From a checkpoint of a small masked image model.
Training: 18500 steps, batches of 128.
Rows from block 2 of the encoder of a small masked image model, named by matrix and row number. Rows with one number belong to one neuron. Each number is 128 + 32 x the weight over its row's rms, rounded and kept within 0 to 255. All counts start at 0.
Before each neuron's rows are labels from the 100 images, of 14976, where the neuron reaches its highest value: "top examples" is what is common among them; "patch colour" is the nearest of a few named colours to the mean colour under the peak. Only what is clearly more common there than usual is listed. The data: microscope photos of single blood and bone marrow cells. In brackets: how many of the 100, against the usual share in percent.
# fc1: MLP up (encoder.blocks.2.mlp.fc1.weight, 1024x256), inputs 0-127
# fc2: MLP down (encoder.blocks.2.mlp.fc2.weight, 256x1024, transposed), outputs 0-127

top examples: cell type: lymphocyte (37 vs 15.3)
patch colour: purple (48 vs 22.8)
fc1.214 [137 121 169  77 141 159 156  85 133 116 135 117 159 165 125 117 134 116 138 131  88  89  96 153  95 115 140 134 115 128 151  57 143 141 193 142 156 149 172 133 148 165 113 190  80  87 102 155 140 131  52 142 102 187 110 136 157 109  91  98 154 134 141 125 113 125 122 116 142 124 122 118  94 109 160 124 148 156 107 135 194 102 117 137 105 152 145 125  97 158 195 136 107 145 115  85  89 153 146 141 143 136 185 161 132 112 103 167 116 134 185 171 121 164 119 100 117 127 152 143 101 168 146 105  84  83 135 168]
fc2.214 [ 46 132 118  83 137 163 102 160 134 144 114 140 108 137 138 157 114 155  94 195 118 123 100 116 144 147 124 144 106 104  63 104 172 127 112 117 124  23  97 130  97 112 101  75 130 127 144 206  64  40 122 118 170 142 102 145 178 121 100 156 101 148 148  47 139  75 154  98 179 124 163 188 138 173 146 119 201 133 163 130 110 107 132 145  73 133 128 144 164 109  87 107 142 155 150 138 133 156 132 155 197 114 154 112  94 150 133  61 110  97  73  72 133 119 116 178 175 134  91 153 121 122 136 122 185 149 111 192]

top examples: cell type: segmented neutrophil (73 vs 20); smear: peripheral blood (45 vs 16.2)
patch colour: purple (73 vs 22.8)
fc1.79 [170 163 113 129 151  61  75  74 172  91 151 111 109  50  86 138 102 156 156  81 147 170 162 152 119 160 138 130 167 131 121 103  73  94 153 137 116 111 166 116 178 156 146 121 146 103 142 105 139 149 174 118 115 135  94 106 181 152 154  92 131 156  87  65  95 158 134 115 137 104 132  89 101  93 154  89  95 160 159  91 145 104  97 143 118  86  94 112  85 126 167 102 173 137 101 106  88 135 147  91  92 148  99 128  77 144 103 135  69 162 101 172  56 203  83 128 133 141  83 107 130 161 154 136 106 152 127 156]
fc2.79 [127  76 167  83 148 155  78 203 141 163 170 125 173 138 127 105 148 124  62  77 124 124 115  99 149  63 124  87 147 141 130 142 151 128 125 152 147  89 155 159  97 102 150 168 121 170 102 196 108 163 144 142 115 119 143 123 148 121 129 173 144 166 154  95 151 139  81 128 140 134  80 160 130 163 156  98 203 114 143 113 115 120 223 137  92 150 165 127 152 129  97 166  60 144 138 158 157 133 186 147 199 103 186 145 120 117 156 119 175 100 128 158 159 153 141 105 120 112 113 129 123 125  81  93 173 135 154 112]

top examples: cell type: artefact (25 vs 9.8)
patch colour: pink (74 vs 25.2)
fc1.559 [130 116 133 140  99 186 131  90 154  92 109 120 116 202 102 118 133 146 122 131 194 145 162 112  95  88 154 128 114 138 144 139 134 128 158 195 123 111 193 104 136 154 113 178 103  46  66 138 124  90  81 109 111 134 201  94 112 108 128 119 169  90  86 118 144  80 100 140  89 115 106 121 166 137 118 152 105 174 120 107 124  98  71 131 145 123  95 116 144 138 139 122 118 105 136 128 118  94 163 124 173  73  95 117 176  32 144 149  72 155 174 108 141 107 120  76 182  98 112 165 140  97 126  96  85 131 151 154]
fc2.559 [168 144  91 129  82  99 108 130 151 174 150 146 147  89 162  97  76 154 135 210  78 152 123 184 143 121 100 165 118 150 118  98 143 120 121 165  77 148  67 175 154 122 136  84 134 130 169 131 124 109 153 184 165 177 131  77 137  88 123  90 100 141 123 146 161 178 172 164 155 128 119 153  52 118 162 116  93 111  96 146 130 184 154 159 160  93 177 135 131 150 133 140 108 125 143 154 126 155 123 130  81 146 115 135  79 154 148 100 155 138 128 124 153 127 148 132  98 168 148 128 158 102  89 134 131 152 101  91]

top examples: cell type: promyelocyte (26 vs 6.4)
patch colour: grey (56 vs 22.7)
fc1.390 [106  87  76 151 103 144 126 207 118 127 133  89 154 125 121 119 130 108 131 118  72 146 177 132 153 194 123  98 147 159 194 132 113 158 155 138  99 170 105 128 101 135 169 128 123 140 176  99  85  76 164 168 136 144 154 128 153 193  70 119 140  80 109  81 159 113 154  86  96 109 107 115 165  95 169  94 104 104  92 132 126  91 103 144  51 125 135 127 192 122 153  86 145  98 130 171 130 154 151  93 162 156  82  94 145 108 103 158  93 154 146 117 131  88  88 160 117 139 110 148 146 141 122 172 185  78 130 111]
fc2.390 [ 99 170 160 163 119 151 147 148 106 110 123  56 135  96 133 135 109 198 109 109 138 121  96 170 100 145  97 115 133  96 147 130 130 131 143 148 167 128 141 138 147 151 158  86 113 177 174  95 133 132 171 216  71 119 180 131  86 128  69 154 104 132 164  89 129 109 143 116 137 159 105 120 152  97 144 109 141 177 169 128 129 142 158  64 115 112 106 177 132 102  61 176 117 122 107 180 187 144 169  94 213 121 120 144 137 110 170  63  81 102 169 109 142 104 130 176 173 129 104  77  65 134 156 125  89  76  71  67]

top examples: cell type: lymphocyte (35 vs 15.3)
patch colour: white (49 vs 20.3)
fc1.70 [195 124 152  91 129 167 123 141 112  86 182 171  70 126 102 139 142 116 138  74  87  90 114  90 131 151 183 137 127  91 115 150 126 161 101 190 141 166 108 129  94 162 146 166 137  87 120  92 116 126  86  84 148 113 139 171 181 107 117 118 129 155 104 170 159 108 102 126 120 105 211 123 128 133  83 135 134 143 153 114  89  90  91  93 119 169  86 115 154 121 146 163  60 167 158 119 125  78 168 129 147 111 118  60 203  72 126 125 118 136  77 188 222 147 112 128 157  76 161 144 116 111 141 109 113 155 172  76]
fc2.70 [129 139  87 189 115  97  97 160 148 107  70  59  98 154 121 138 175 118  74 158 149 121 128 157  91  97 117  93  82 149 116 124 151 133 126 113 119 138 178 100 144 170 128 107  92  55  55 152 107 113 171 125 145 155 119 166 107 177  79 112 129 120 114  62 126  64  75 158 121 143 149  77 119 162 114 132 150  99 130  99 108 137 167 120 119 116 161 130 199 164 100 112 195  88  76  93 157 119 129 145 132  97 101  97 163 159 129 139 120 132 140 123 177 116 108 184 152 125 138 144 151  93 114 151 185  94 153 142]

top examples: cell type: lymphocyte (39 vs 15.3)
patch colour: purple (67 vs 22.8)
fc1.474 [136 119 118 145 126 100 209 157 110  94 158 144 127 111  77 116 104 118 108  93 119  91  82  70 128 135 124 162 167 140 131 135  96 120 115 185 105 154  42 146 149 144 165 100 110 147 183 145 218 129  72 162 105  40 187  83 122 121 141 153 155 103 119 128 170 123  95 158 104 162 166 122 112 105 116 122 103 142 120  83 110 142 136 107 123 141 107 103 176  97 178 145 133 136 143 119 153 134  45  77  92 100 139 125 134 169 129 149 120 127 145 130 153 131 108  77  96 124 101 108 102 143 155 150  86 190 137 126]
fc2.474 [138 175 139  95 108 190 165 109  93 112 187 117 220 120  81 185  69 133 148 180 123 145 155 145 135 128 174 168  85 136 129 102 144 117 116 139 112 103 146 170 171 123  90 147 125  87 152  93 110 137 100 113 128 149 157 103 151 165 116 162  75 132 109 108  94 154 125 134 128 159 100 149 129 188 108 126 130 174 115 215 133 144  90 131 179  90 143 116  73 150  95 156 137  99 143 136 140 193 171 159 153 136  84  36 170 179 123 128 129 132 136 150 127 126 128  85 103 156 107 112 157 160 159 196 121 149 168  92]

top examples: cell type: segmented neutrophil (46 vs 20)
patch colour: purple (72 vs 22.8)
fc1.43 [156 160 146 171 114 157 117 193 122 109 196  91 130 129 194  76 174 178 167 138 124 129  87  94  94 148  97 159  88 173 152 100 152 133 136 124 103 117  91 165 104  98 101 106 153 138 154 105  84 130 127 150 150 144 179 127  85  59 120  80 125 135 170 134  39 132  76 157 121 178 128 157  79 131 111 147 141 152 125 111 133 140 129  96 181 210 142 134 127  85 117 152 144 144 136 124  76  75 115 137  76 113  82 188  91 109 106 190 131  84 125 129 195 129 154 114 171 139  78  99 160  85 176  90 111 147 151 197]
fc2.43 [163 171 136 129 109 134 168 117  97 115  66 129  88 172 107 129  92  99  94 138 148 169 128 145 118  91  83 107 147 142 128 167 109 162 143 118 149 152 116 135 128 134 178 175  31 123 134 197 165 187 186 110 109 106  62 165 158 126 104 127 106  99  65 129 118 149 155  95 146  70 153  72 180  98 177 158 168 130 165 108 153 143 101 155  95  63 150 141 126 175 121  86 120 135 146 154 160 172 131 128 185 153 156 105 125  94 119 157 150 158  65  96  83 112  66  80  83 143 111 154  91 165 135 150 141 101 119  97]

top examples: cell type: segmented neutrophil (71 vs 20); smear: peripheral blood (64 vs 16.2)
patch colour: purple (58 vs 22.8)
fc1.295 [120 116  57 150 118 129  91 202 147  98 148  91  72 159 127  75  84 140 147  82 126 135 147 138 125 153 125 142 152 186 125 108 117  61  99 115 156 125 134 128  65 152 141 148 110 118 136 151 121 146 113 154 111 105 159 104 152 146 153 116 141 123  85  74 136 195 112  84 112 130 126 190 137 193 109 109 146 143  78 140 191 140 102 137 118  76 114 113 138 119 146 117 124 154 125  83 157 127 162 112 138  87 125 136 136 138  71 214  56 106 110 105 129 131 130 115 154 144 130  99 122  88 112 105 112 122  97  87]
fc2.295 [165 106 192 163  98 150  74  89 144 189 170 133 119 137 116 121 148  88 170  91 151 120 134 149 142 143 143 137 143 109 143 128 123 116 107  44 132 136 120 110  97 117 150 152  87 203  81 166 102 141 178 135 127 112 142 156 146 152 102 164 127 146 120 109  80 157 141 123 146 135 123 107  89 114 172 170 163 121 128  67 143 115 128  45 108 164 138 164 132 138  79 118 103 185 144 120  88 169 111  94 139 169 125 156  93 134 160 160 215  47 168 175 129 129 141 104  99 139 147  95 112 120 128  95 131  89 125 118]

top examples: cell type: artefact (38 vs 9.8)
patch colour: purple (51 vs 22.8)
fc1.32 [ 65 115 107 183 133  91 119  92 127 147 127 183 121 113  73 122 140 114 120 197 112 124 155 144 139 125 112 138 144 100 144 179 123 171 128 159  88 113 120 127 109 129 155 198 129 102  92 118 136  98 152 203  99 120  98  62 164 120 104 164 167 170 116 136 106 178 107  84 164 152 120 136 157 145 172 165  78  96 113 102  96 116 107 112  81  93 132 144 131 105 112 142 123 126  99  88 148 105 119  96  93 149 155 128  90  89 150 172 123 132 122  57  88  86 114 100 177 122 165  48  76 123  98 100 174 114 146 171]
fc2.32 [160 118 103  73  82  86 125 134  62 162 190 157 123 129 140 131 163  80  99  88 127  68 112 135  93 124  76  87 119 130 138 163 137 154  81 121 153 151 128  82 170 165 108  84 151  75 133 104 132 165  69 134 111 100 105 165 126 113 147 167 124 180 121 144  78 160 101 115 104 122 122 128 171 179 126  97 145 143 128 102 166 149 163  91 141 116  89 116 153 165 134 138 152 178  88 165 102 154 145 118 168 105 161 143 147 105 124 155 174 109 174  94 104 103 150 130 125 103  84  89 131  70 122 174 145  79 142 135]

top examples: smear: peripheral blood (67 vs 16.2)
patch colour: white (49 vs 20.3)
fc1.521 [112 155 106 108  83 124 109  79 122 119 135 121  88 191  97 106 173  89 145  87 103 165 179 137 102 177 151 150  96  93 128  92 109  90 111  92 135  60 125 119 122 163  83 119 152 164 128 127 168 121 123 148 129 139  81 129 157  68 138 143 140  57  96 116 154 108 147 170  61 127  99 155 123 108 136 133 166  75 114 136  82  81 112 116 135 176 182 161  57 143 162 158 154 172 166 105  83  89 131 158 148 122 162 132  78  94 141 110 151 127 129 145  76  93  99 133 158 107  91 130 126 210 164 106 155 150 101 142]
fc2.521 [121 139  96 162 101 115 165 113 104  99  94 123 137 152 153 202 154  89 158 105  93 127 119  64 142 102 121 151 169 157 128 110  76 146 148 174 157 140  84 110  67 105 119 117 130  95 162 120  83 140 110 114 195 162 105 150 149 146 112 171 160 107 124 182 144 124  81  88 153 126 134 144  98 134 114 150 127 155  84 111 112 184 190 158 121  93 144 141 150 110 125 157 109 150 127 113 116 155  77  93  96 145 134  61 120 140 140 165 140 203 106  96 180 208 167  72 109 108  93 144 147  63 177 184 141 131 143 147]

top examples: cell type: lymphocyte (40 vs 15.3)
patch colour: blue (54 vs 7.6)
fc1.552 [117 116 167 172 102  90 146 112 137  41  84 142 133 124 153 127 132 103 108  68 161  92 128 109 152 129 140 183 107 147  95 109 152 121 155 200  65 141 126 140  92 104 152 163 103 173 121 103 114 119 121 143 153  76 153 142 152  53 159 157 112  78 133 133 122  63  92 136  79 147 111  98 108 128 126 161 107 144 139  87  99 131 164 138 111 119 168 160 120  53 123  99 135 144 108 105 116 132 141 164 124 147 168  80  86 172 181 107  68 144 140 114 125 125 100 104 181 115 149 151 117 158 131  97 149 120 154 168]
fc2.552 [139 134 162 140 148  91 102 142 111 143 123  47 150 204 122 155 121 123 140 125 100 104  87 108 128  88 112 172 130 166 141  79 151 123 144  84 155 109 113  68 142 122 132  82 171 114 116 120  80 143  93 117  97 138 141 106  85 121 140 159  82  25 134 156 113  93 154  95  96 203 135 137 145 117 124 158 145 117 142 117 130 144 191  94 112 131 160 171  68 161 113 142 140  62 140 141 143  94 105 186 165 118 163  96 151  98 118 187 158 121 152 139 132  89 175 105 184 107  87 114 137 173 120 159 162 115  52 129]

top examples: cell type: artefact (37 vs 9.8); smear: peripheral blood (35 vs 16.2)
patch colour: purple (70 vs 22.8)
fc1.463 [123 181  95 159 126 136  75  79  95 161 103 156 163 136 153 106 102 109 113 154  36 122 135 112 187 130 171 185 135 145 128 143  80 127  91 110 136  88 143 181 148 114  68 135 106 135 111 163 133  52  63 127 113 134 156 163 156  98 139 102  74 123  85 166  92  80 171 108 137 150 187 122 135 153 158 134 112 144 167  49 168 105 108 178 166 113  58 110 117  85 118 163 121  95 168  90 141  88 158 104 126 114 139 166 117 160 165 150 105 127  99 146 144  43  96 151 116 144 116 114 147 147 141 126 106 130 135 120]
fc2.463 [ 84 124 106 171 111 123 169 124  96 129 128 174 113  76 139 104 104 105  25 120 207 100 132 141 131 139 169 117 121 131 142 184 148 150 122 180 138 130 142 109 148 167 114 118 139  96 167 115 111 135  95 110 103  53 134 134  53 154 133 173 134 100 118 137 135 176  88 114 150 137  88 129 138 139 166 152 179 118 146 121 139 138 161 125 118  86 212 116 114 160 119  76 119 149  75 141  99 153 120 194 128 137 106 136 108 124 102 143 168 166 160 131 165 148 157 131  66  71 150 112 129  55 115 142 120 146 146 115]

top examples: smear: peripheral blood (68 vs 16.2)
patch colour: pink (74 vs 25.2)
fc1.412 [100 179 200 133 147  64 169  65 155  92 119  78 139 118 153 162 113 150 208 153  84 157  93  93 139 131 119 106 205 144 114 102  97 112 188  73 112 108 122  95 111 124 140 177 117 157 120 143 120 144  79  77 118 113 122 127  90  85 116  72 136 119 182 131 152 160 153 139 164 120 146 108 114 102 136 125 129  81 143 109 169 121 147 122 127 133 127 136 126 120  33 175 101  68 146 106 130  95 140 161  97 135 190 117 113 131  88 154  92 147 131 108 144 163 106 142 168 115 148 108 155 162 153 102  97  74  99  92]
fc2.412 [125 143  47 130 135 111 118 180 149 115 162 155 143 131  95 172 142 129 146 146 129 139 112 108 129 133  72 179  97 113 112 129 142 190 110 112  97 176 154  80 135 150 135 123 150 153 157 114  49 176 101 134 142 133 160  44 172 115 153 226 140 124 142  88 117 194 116 123 134 138 132 106 183 142 137 137 121 176 165 130 131  89 124 150  68  60 161  92 110 173 165 116 185 133 140 125 144 120 103 141 188 123 136 136  87 117 114 132 120 170 147 119 138 170 123 147 163  94 145 164  84  80  99  53  86 148 169 125]

top examples: cell type: lymphocyte (42 vs 15.3)
patch colour: grey (50 vs 22.7); brown (25 vs 0.7)
fc1.751 [ 93 118 120 103 101 151  75 156 100 137 116 172 142 133 142  89  82 185  98 119 125 124 135 135 102 160 194 123 135 145 116  95 128  67  81 213 158 160 114  97 113 185 124 153 107 104 146 118 165 145  87  54 123  97 113 108 142 139  56 126 111 107 125 129 117 120 162 110 160 117 145 112 153 129 150 103 123 112 139 121 174 139  94  81  99 163 114 179 169 116 147  61  84 168 188 113 152 136 130  99 136 138 104  56  75  65 171 158 119  83 183 134 105 162 107 136 132 139 127 151 130 115 165 143 183 154 158 176]
fc2.751 [128 120 144 156 151  95 149  92 153 149 143  89 157 218 177 126 176  70 184 101 116 146 102 122  90  65 122 154  83 110  93 152 133 148 123  64 107 109 126 104 132 154 185 114 112 173 110 135 124  94  94 141 163 133 172 126  93  44 135 157 154 111 110 138 151 121 109 138 125  99 105 107  70 184 166 129 140 148 108  49 101 162 135 163 139 123 189 148 159 132 136 137 100 116 108 126 122 159 157 122 103 152  98 129 135 105 147 128 119  86 134  58 142  97  97 131 124 100 112 132 135 116 123 150 184 123 161 117]

top examples: cell type: segmented neutrophil (56 vs 20)
patch colour: purple (85 vs 22.8)
fc1.184 [150 124 150  73 172 166 120 146 114 169  72 105  82 115 117 123 112 176 111  55 161 193 163 103 116 144 180  65 165 162 128  98 139 151 114 123  73  85 131 127  76 131 215 138 174 185 149 124 102 104 151 186 132  68 103  99 132 128 155 123 142 179 103 124  91 132  91  85 108  80 163  94  96 127 128  91 142 147 154 145 148 156  95 164 122 112 162 149 112 191 119 129 104 155 130 117 140 149 189  77 140 139 148 137 124 161 155 140 124 129 107 172 108 149 149 131 125 168 122 109 155 138 136 117 148  85 151 174]
fc2.184 [105 105 138 137 133 107 119  93 102 162 152 154 134 199 121 126 151  83 132 151 107 105 144 121 142 144 118 128 160 144 123 114  80  99 101 141 131 143 164 192  56 182 146 206  74 173  92 157 146 106 193 202  83 128 135 102  89 130 109 123 116 138 160 129 172  76 149 144 111 122  80 185 129 163 163 132 121 110 145 128 130 132 181 127  84 163 111 133 137 103 132 154 100 147 123 117  92  82 117 146 127 134 163 106 144 114 102 116  64 140 127  96 114 178 139 172  89  38 134  88  35 117 132 103 172 154 107 214]

top examples: cell type: promyelocyte (26 vs 6.4)
patch colour: pink (54 vs 25.2)
fc1.686 [161 149 103  59  87 151  92  50 134 116 111 121 125 149 136 125 148  77  52 131 133  79 201 117  86 145 177 182 159 165 146 147  94  63 175 138 107 140 142 107 108 167 104 146 140 102  90 169 138 161 108 123 118 168 147  84 148 128 132 177 125 221 142 118 189 204 126 100 124 152 175 114 117 157 109 122 137 147 137 159 142 121 131 109 135 149 157  77  60  90 183 135 126 128  68 123 143 138 114 118 168 162  92 132 161 151 127 109 104 117 131 185  83 135 162 132 130 103 139 110 161  42 156 131  46 130 106 120]
fc2.686 [149  98 141 134 110 134 210 141 167 204 110 170 116  95 150 129 122 120 131 130 141 143 128 117 117 104 193 104 123  85 157 104  78 185  65 152  79 121 115 141 183  80 172  96  91 124  78 140 184 204 178 151 127 130 201 138 185 112 142 151 134  97 105 124 151  85 143 126 133 107 101 103 156 155 102 119 191 124 152  55 144 158 123 130 109 123 113 158 171 136  66 105  97 124 124 121 127  95 114  95 124 131 119 136 123  64 149 115  90 131 123 161 209 135  90 146 124 167 177 152 116 240  85 102 133 119  92  40]

top examples: smear: peripheral blood (97 vs 16.2); cell type: segmented neutrophil (45 vs 20)
patch colour: white (49 vs 20.3)
fc1.178 [102 184 121  98  88 171 117 105 132  90 108 127 146 117 112  77 129 130 144 128 108  46  93 124 128  86 205 108 163  79 139 130  97 100 176 122 132 176 172  81 132 151 111 121 181 182 109  59 133 101 144 103 118 133 169  95  47 126 211 166 135 131 198 149 154 149 108  96  88 166 174 125 156 103 153 125 149 126 129  89 117 199 129  82 115 120 154 196 129 149  76 177 137 119  56 107 117  86 137 182 108 136 198 151 130 157 149 151  54 147  88  95  93 111 142  80 135 102 128 158 115 118 158 149 168 116 146 162]
fc2.178 [118 116 175 142 155 214 106  81 175 125 132 122 114 129 145 165 146 151 182 159 162 138 163  62 116 134  77 162 137 132 180 124 150 155  77 132 135  77 128 151 128  33 147 139 142 149 164 159 124 105  54 123 159  77 125 130 127 123  81 127 148  80 131 117 137 163 135 107 143 152 139 143  98  81 162 134 100 119 130 138  97 113 142 132 169 135 168 122 150 135 126 118  86 152 130 105 193 135  99  96 112 156 143  95 161 107 159  88 109 131 167 185 165   0 125 135  90 140 149 144 137 165 132 165  94 113  77 138]

top examples: cell type: segmented neutrophil (51 vs 20)
patch colour: purple (96 vs 22.8)
fc1.132 [100 160 160  70 113 111 120 144 128 141 111 112 120 134 137 128  90 153 134 153  84 184 153 146 141 142 126  21 180 129 158  23 123 167 153 154  59 130  96 107 145 162 131 162 157 118 127 123 137 127 156 179 131 121 113 177 110 146 140 129 166  80 133 120 118 139 122 113 116 121  95  79 110 106 130 100 153 123 109 145 145 129 156 123  81  99 134 127 162 159 146 136  94 165 102  93 132 127 140  81 137 100 122 117 148 103 116 197 129 106  73 131  61 132 195 144  67 126 119 113 139 166 113 146 113 136 118 122]
fc2.132 [ 87 105 125 151 175 101 140  82 113 104 138 177 133 205 113 121 162  77 116 147 130 174 106 156  99  44 127 135 115 104  84  82 154 122 109 164 166 138 157 128 148 117 163 145  94 107 145 144 147 115 142 122 112 104 136 132 104  87  87 143 137  90 131 194 171 175 149 116  95 125  80 110 165 141 111 120 138  81 106 146 130  92  79 155 127 149 119  94 107 119 121 134 110 106 123 108 134 153 133 129 150  96 117 120  56 174 201 139 124 112 108  91 121 154  94 197 100  69 114 184  94 117  87 105 127 160 118 154]

top examples: cell type: segmented neutrophil (91 vs 20); smear: peripheral blood (63 vs 16.2)
patch colour: purple (88 vs 22.8)
fc1.471 [172 129 152  94  96 136 146  87 107 123 130 140  59 138 136 153 121 104 131  90 132 157 193 152 122 172  94 126 116 136 138  78 173 106 178 176 152 148 164 125 189  98 169  55 122 108 140 162 116 121 151 135 134 124 103 106 122  82 140  84 134 139  86  59 104 122 146  51 137 128 131 157 125 118 126 156 102 150 160 140 165 125 117 113 109 166  86 106 122 141 116  95 153  82  81 102  93 115 106  86 129 134 106 122  73 155  71 152 116 140 152 139  38 114  95 139 134 114 114 117 161 167 129 135 127 133 161 140]
fc2.471 [139 179  94  94 149 142 147 136  99 125 172 121 142 211 101  90 102 164 171 179  63 118 134  51 142 146 128 140  44 115 163 113 117 158  87  62 151  79 145 120 158 173 121 150 134  93  86 172 149 111 128 106 122 157 143 105 105 210 147 108  84 118 129  98  91 141 121 185  89 103 143  92 138 213 129 137 140 137 165  86 111 125 153  92  92  97 134  91  98  66 124 107 101 176 154 144 137  97  99  67 167 129 166 132 127  72 112 148 140  57 110 129 137  83 179 182 154 191 175 145  83  97 149 109 107  83  75 184]

top examples: cell type: lymphocyte (36 vs 15.3)
patch colour: white (42 vs 20.3)
fc1.413 [105 106 123 164 150 115  97  41 124 140 138 187 180 175  98 135 142 123 122 114 120 116 109 121 155 163 119 145 103  86 131 105 163 185 154 117 118  58  95 148 175  98 134 139 133 148 134  96 119 102 158 159  87 171 130 119 177 167 150 154 119 138 172 178 158  88  99 128 122 122 185 102 169 161 212 180 163 110 169 139 109 117 162 144 142 139 129 144 137 152 115 104  87 171 107 121  97  95 171  92 126  91 169 157 103 140 118 157 148 119 152  99 112 152 102  79 103 129 109 120  79  87 220 147 148 122 102 144]
fc2.413 [130 138 142 116 129 113 131 106 147 102 161 174  93  78 151 150 152 118 163  95 108 137 150 156 138 152  83 139 126 117  87 171 194  98  88 157 136 139 107 148  74 123 117 189 150 136 125 133  87 104  95 102 118  77 125  99  82 107  51 162 130 111  60 142 129 107 178 146 109 120 199 182  98 120 117 136 200 106 172 125 122 130 117  86 124 113  93  84 154 116 138 107 141  74 107 150  56 102  89 101 100 149 123 114 144 118 153  98 179 146 149 112  93 123 102 209 125 120 127 138 173 133  41 149 123 185 141 117]

top examples: cell type: segmented neutrophil (56 vs 20); smear: peripheral blood (42 vs 16.2)
patch colour: white (42 vs 20.3)
fc1.629 [113 146 108 145  98 114  68 132 150 126 118 105 119 194  73  60  99 153 140 175 169 123 108 119 146 114 105 175 219 148  95  98 165 157 129 123 141 123  92  74 125 133 122 175  98  50 106  74 142 107 140 172 135 118 159 137 134  85 132 115 153 112 138  95  59 126 111 119 169 196 129 163 121 137  79 159  97 149 131  39 127  81 133 141 158 114 125 136 147  89 168 107 103 126  90 129 161 129  99  58 129  91 150 119 149 132 169 101  93 111 135 159  65 108 156  90 105 167 132 104 130 116 165 104 106 129 116 153]
fc2.629 [130 169 112 126  72 202 145 144 120 128 107 101 113  97 150 153 159 162 148  99 140 116 154 109 130 120 115 100 105 156 105 120  86 152  99 125 138 133 121 112 165 116 153 137 153 102 105 120 134  67 147 148 143  71  86 207 143 121 103 136 107  99 126 121  96 132 177 117 118  81 125 106 135 133 140 116 105 144 148 171  81 162 119  99  79 144 118 185 118 177 182 168  70 136 175 140 131  31 160 197 119 122 137 165 201 124 132 184 132 137  92 149 151 135  92 173  74  77 128  75 168  95 150 123 106  89 129 124]

top examples: smear: peripheral blood (49 vs 16.2)
patch colour: pink (56 vs 25.2)
fc1.6 [ 81  85 110 177 160 127  78 121 179  70  90 183 129 192  52 106 179 124 148 140 140 131 126  94 113 136 153 165 151 178 157 115  92 144 132 161 129  58 120 128  98 151 137 132 117 123 130 153 211 145 151  95  94 200 127  90 128  63 199 101  99  87 118 157 139 101 109 119 149 110 162 144  78 171 119 166 135  94 133 118 115  91 176 137 137 155 157 115 101  84  71 153 133 126 134 170 104 128 105 148 134 141 151  94 106 113 173 100 127 146 183  80 156 143 132 112 138  91  70 141  56  95 115 157 193 125 130 111]
fc2.6 [130  95 112 117  84 104 170 102 143 108 144 120 134  99 130 104 150 106 186 146  89 160 147 147 125 129 145 148  22 123 106 118 157 164 178 108 113 117  82 115 115 147 141 114 169 114 142 139 108 123 110 157  85 168 127 112 103 159 180  71 141 155  84 131  97 150 122 157  99 120 178  91 132 149  78 163 145 142  77 101 138 113  79 143 168  73 118 132 124 115 117 207 129 137 155  48 129 125 127 153 104 122 136 152 146  70 138 167 189 130 117  89  76 150 120 214  80  87 170  93 113 171 121 165 142 143 160 156]

top examples: cell type: artefact (33 vs 9.8)
patch colour: grey (60 vs 22.7)
fc1.641 [147 158 101 207 145 117 143 156 127 173 147 110 119 128 159 126 121 139 128 139 118 138 144 178 150 127 134  72 166 164  99 103 117  78  98 178 142  64 143 104 146 179 127  52 142 107 141  88 175 127 140 158 126 113 133 168 130 147 159 178 130  97 142 157 117 102  96  84  77 213 189 150 183 127  69 121 127 112 126  68 102 113 159 154 141 164 137 117 139 133  87  90 132 159 141 131  99 118  98 133  58  93  76 175 143 134  59 179 155 129 169 136 159 130 172 113 138 105  89 122 200 161  86 102  92 164 130 136]
fc2.641 [ 78  99 172  51 156 123 149 162  96 151 104 116  93 132 103 159 187  77 116 143 123 146 128 158  89  81 146 161 154 149 173 148 149  94 139 154  24 126  90 128 135 210  59 126 109 163 145 155  94  97 148  70 140  97 149 140  73 118 104 153  97 124  98  59 118 109  84 110 131  55 160  84 124 186 125 107 180 167 212 138 126 118 144 109 116  97 174 121 125  89 156 152 164  96 118 131 156 155 195 123 102  71  98  94 117  75 159 159 146  81  63 129 163 119 151 108  64 162 159 131 111 133 132 146 114 130 123 114]

top examples: smear: peripheral blood (93 vs 16.2); cell type: segmented neutrophil (41 vs 20)
patch colour: pink (60 vs 25.2)
fc1.150 [ 91 162  68 153 157  89  76 120 102 121 176 164  99  60 153 115 189 175 165 145 194  77 124 117 183  55 203 116 145  96 165 197  98 115  96 106 120  64  85 102  86 153 188 118  98  78 168 104 107 117 129 123  83 126  99 151 182 149 163 110  82 138 100 162 114  96 158  69 137 165 107 154  91 141 132 137 122 124 126 131 137 154 121 152 128 153  98  98 160  93  78 135 127 112 138 103 123 158 141 137 129 138 145 169  91 118 155 120 137 137 103 130  99 135 113 124 146  54  72 127 109 160 144 102  96 133 160 132]
fc2.150 [108 110 125 117 121 158 157 159 115 106 156 146 173 117 111  94 104 128 155 115 155 186 145 143 146  87  99 101  89 116 151 105  83 159 160 128  92 196 108 195 120 126  84 132 160 147 109 169 133 132 125 137 163 142 125 116 124 184 124 113 156 165 115 165 131 175 152  99  90 125 153  81  84 105 146 158 155 170 112 143  97 135 132 132 145 131 142 165 159  86 172 168 125 101 124 129 124 128 102 146 110 105  41 146 108 169  90  46 102 106 158 187 212  98 163 123  69  93 168 158 115 149 156 130 115 142 132 174]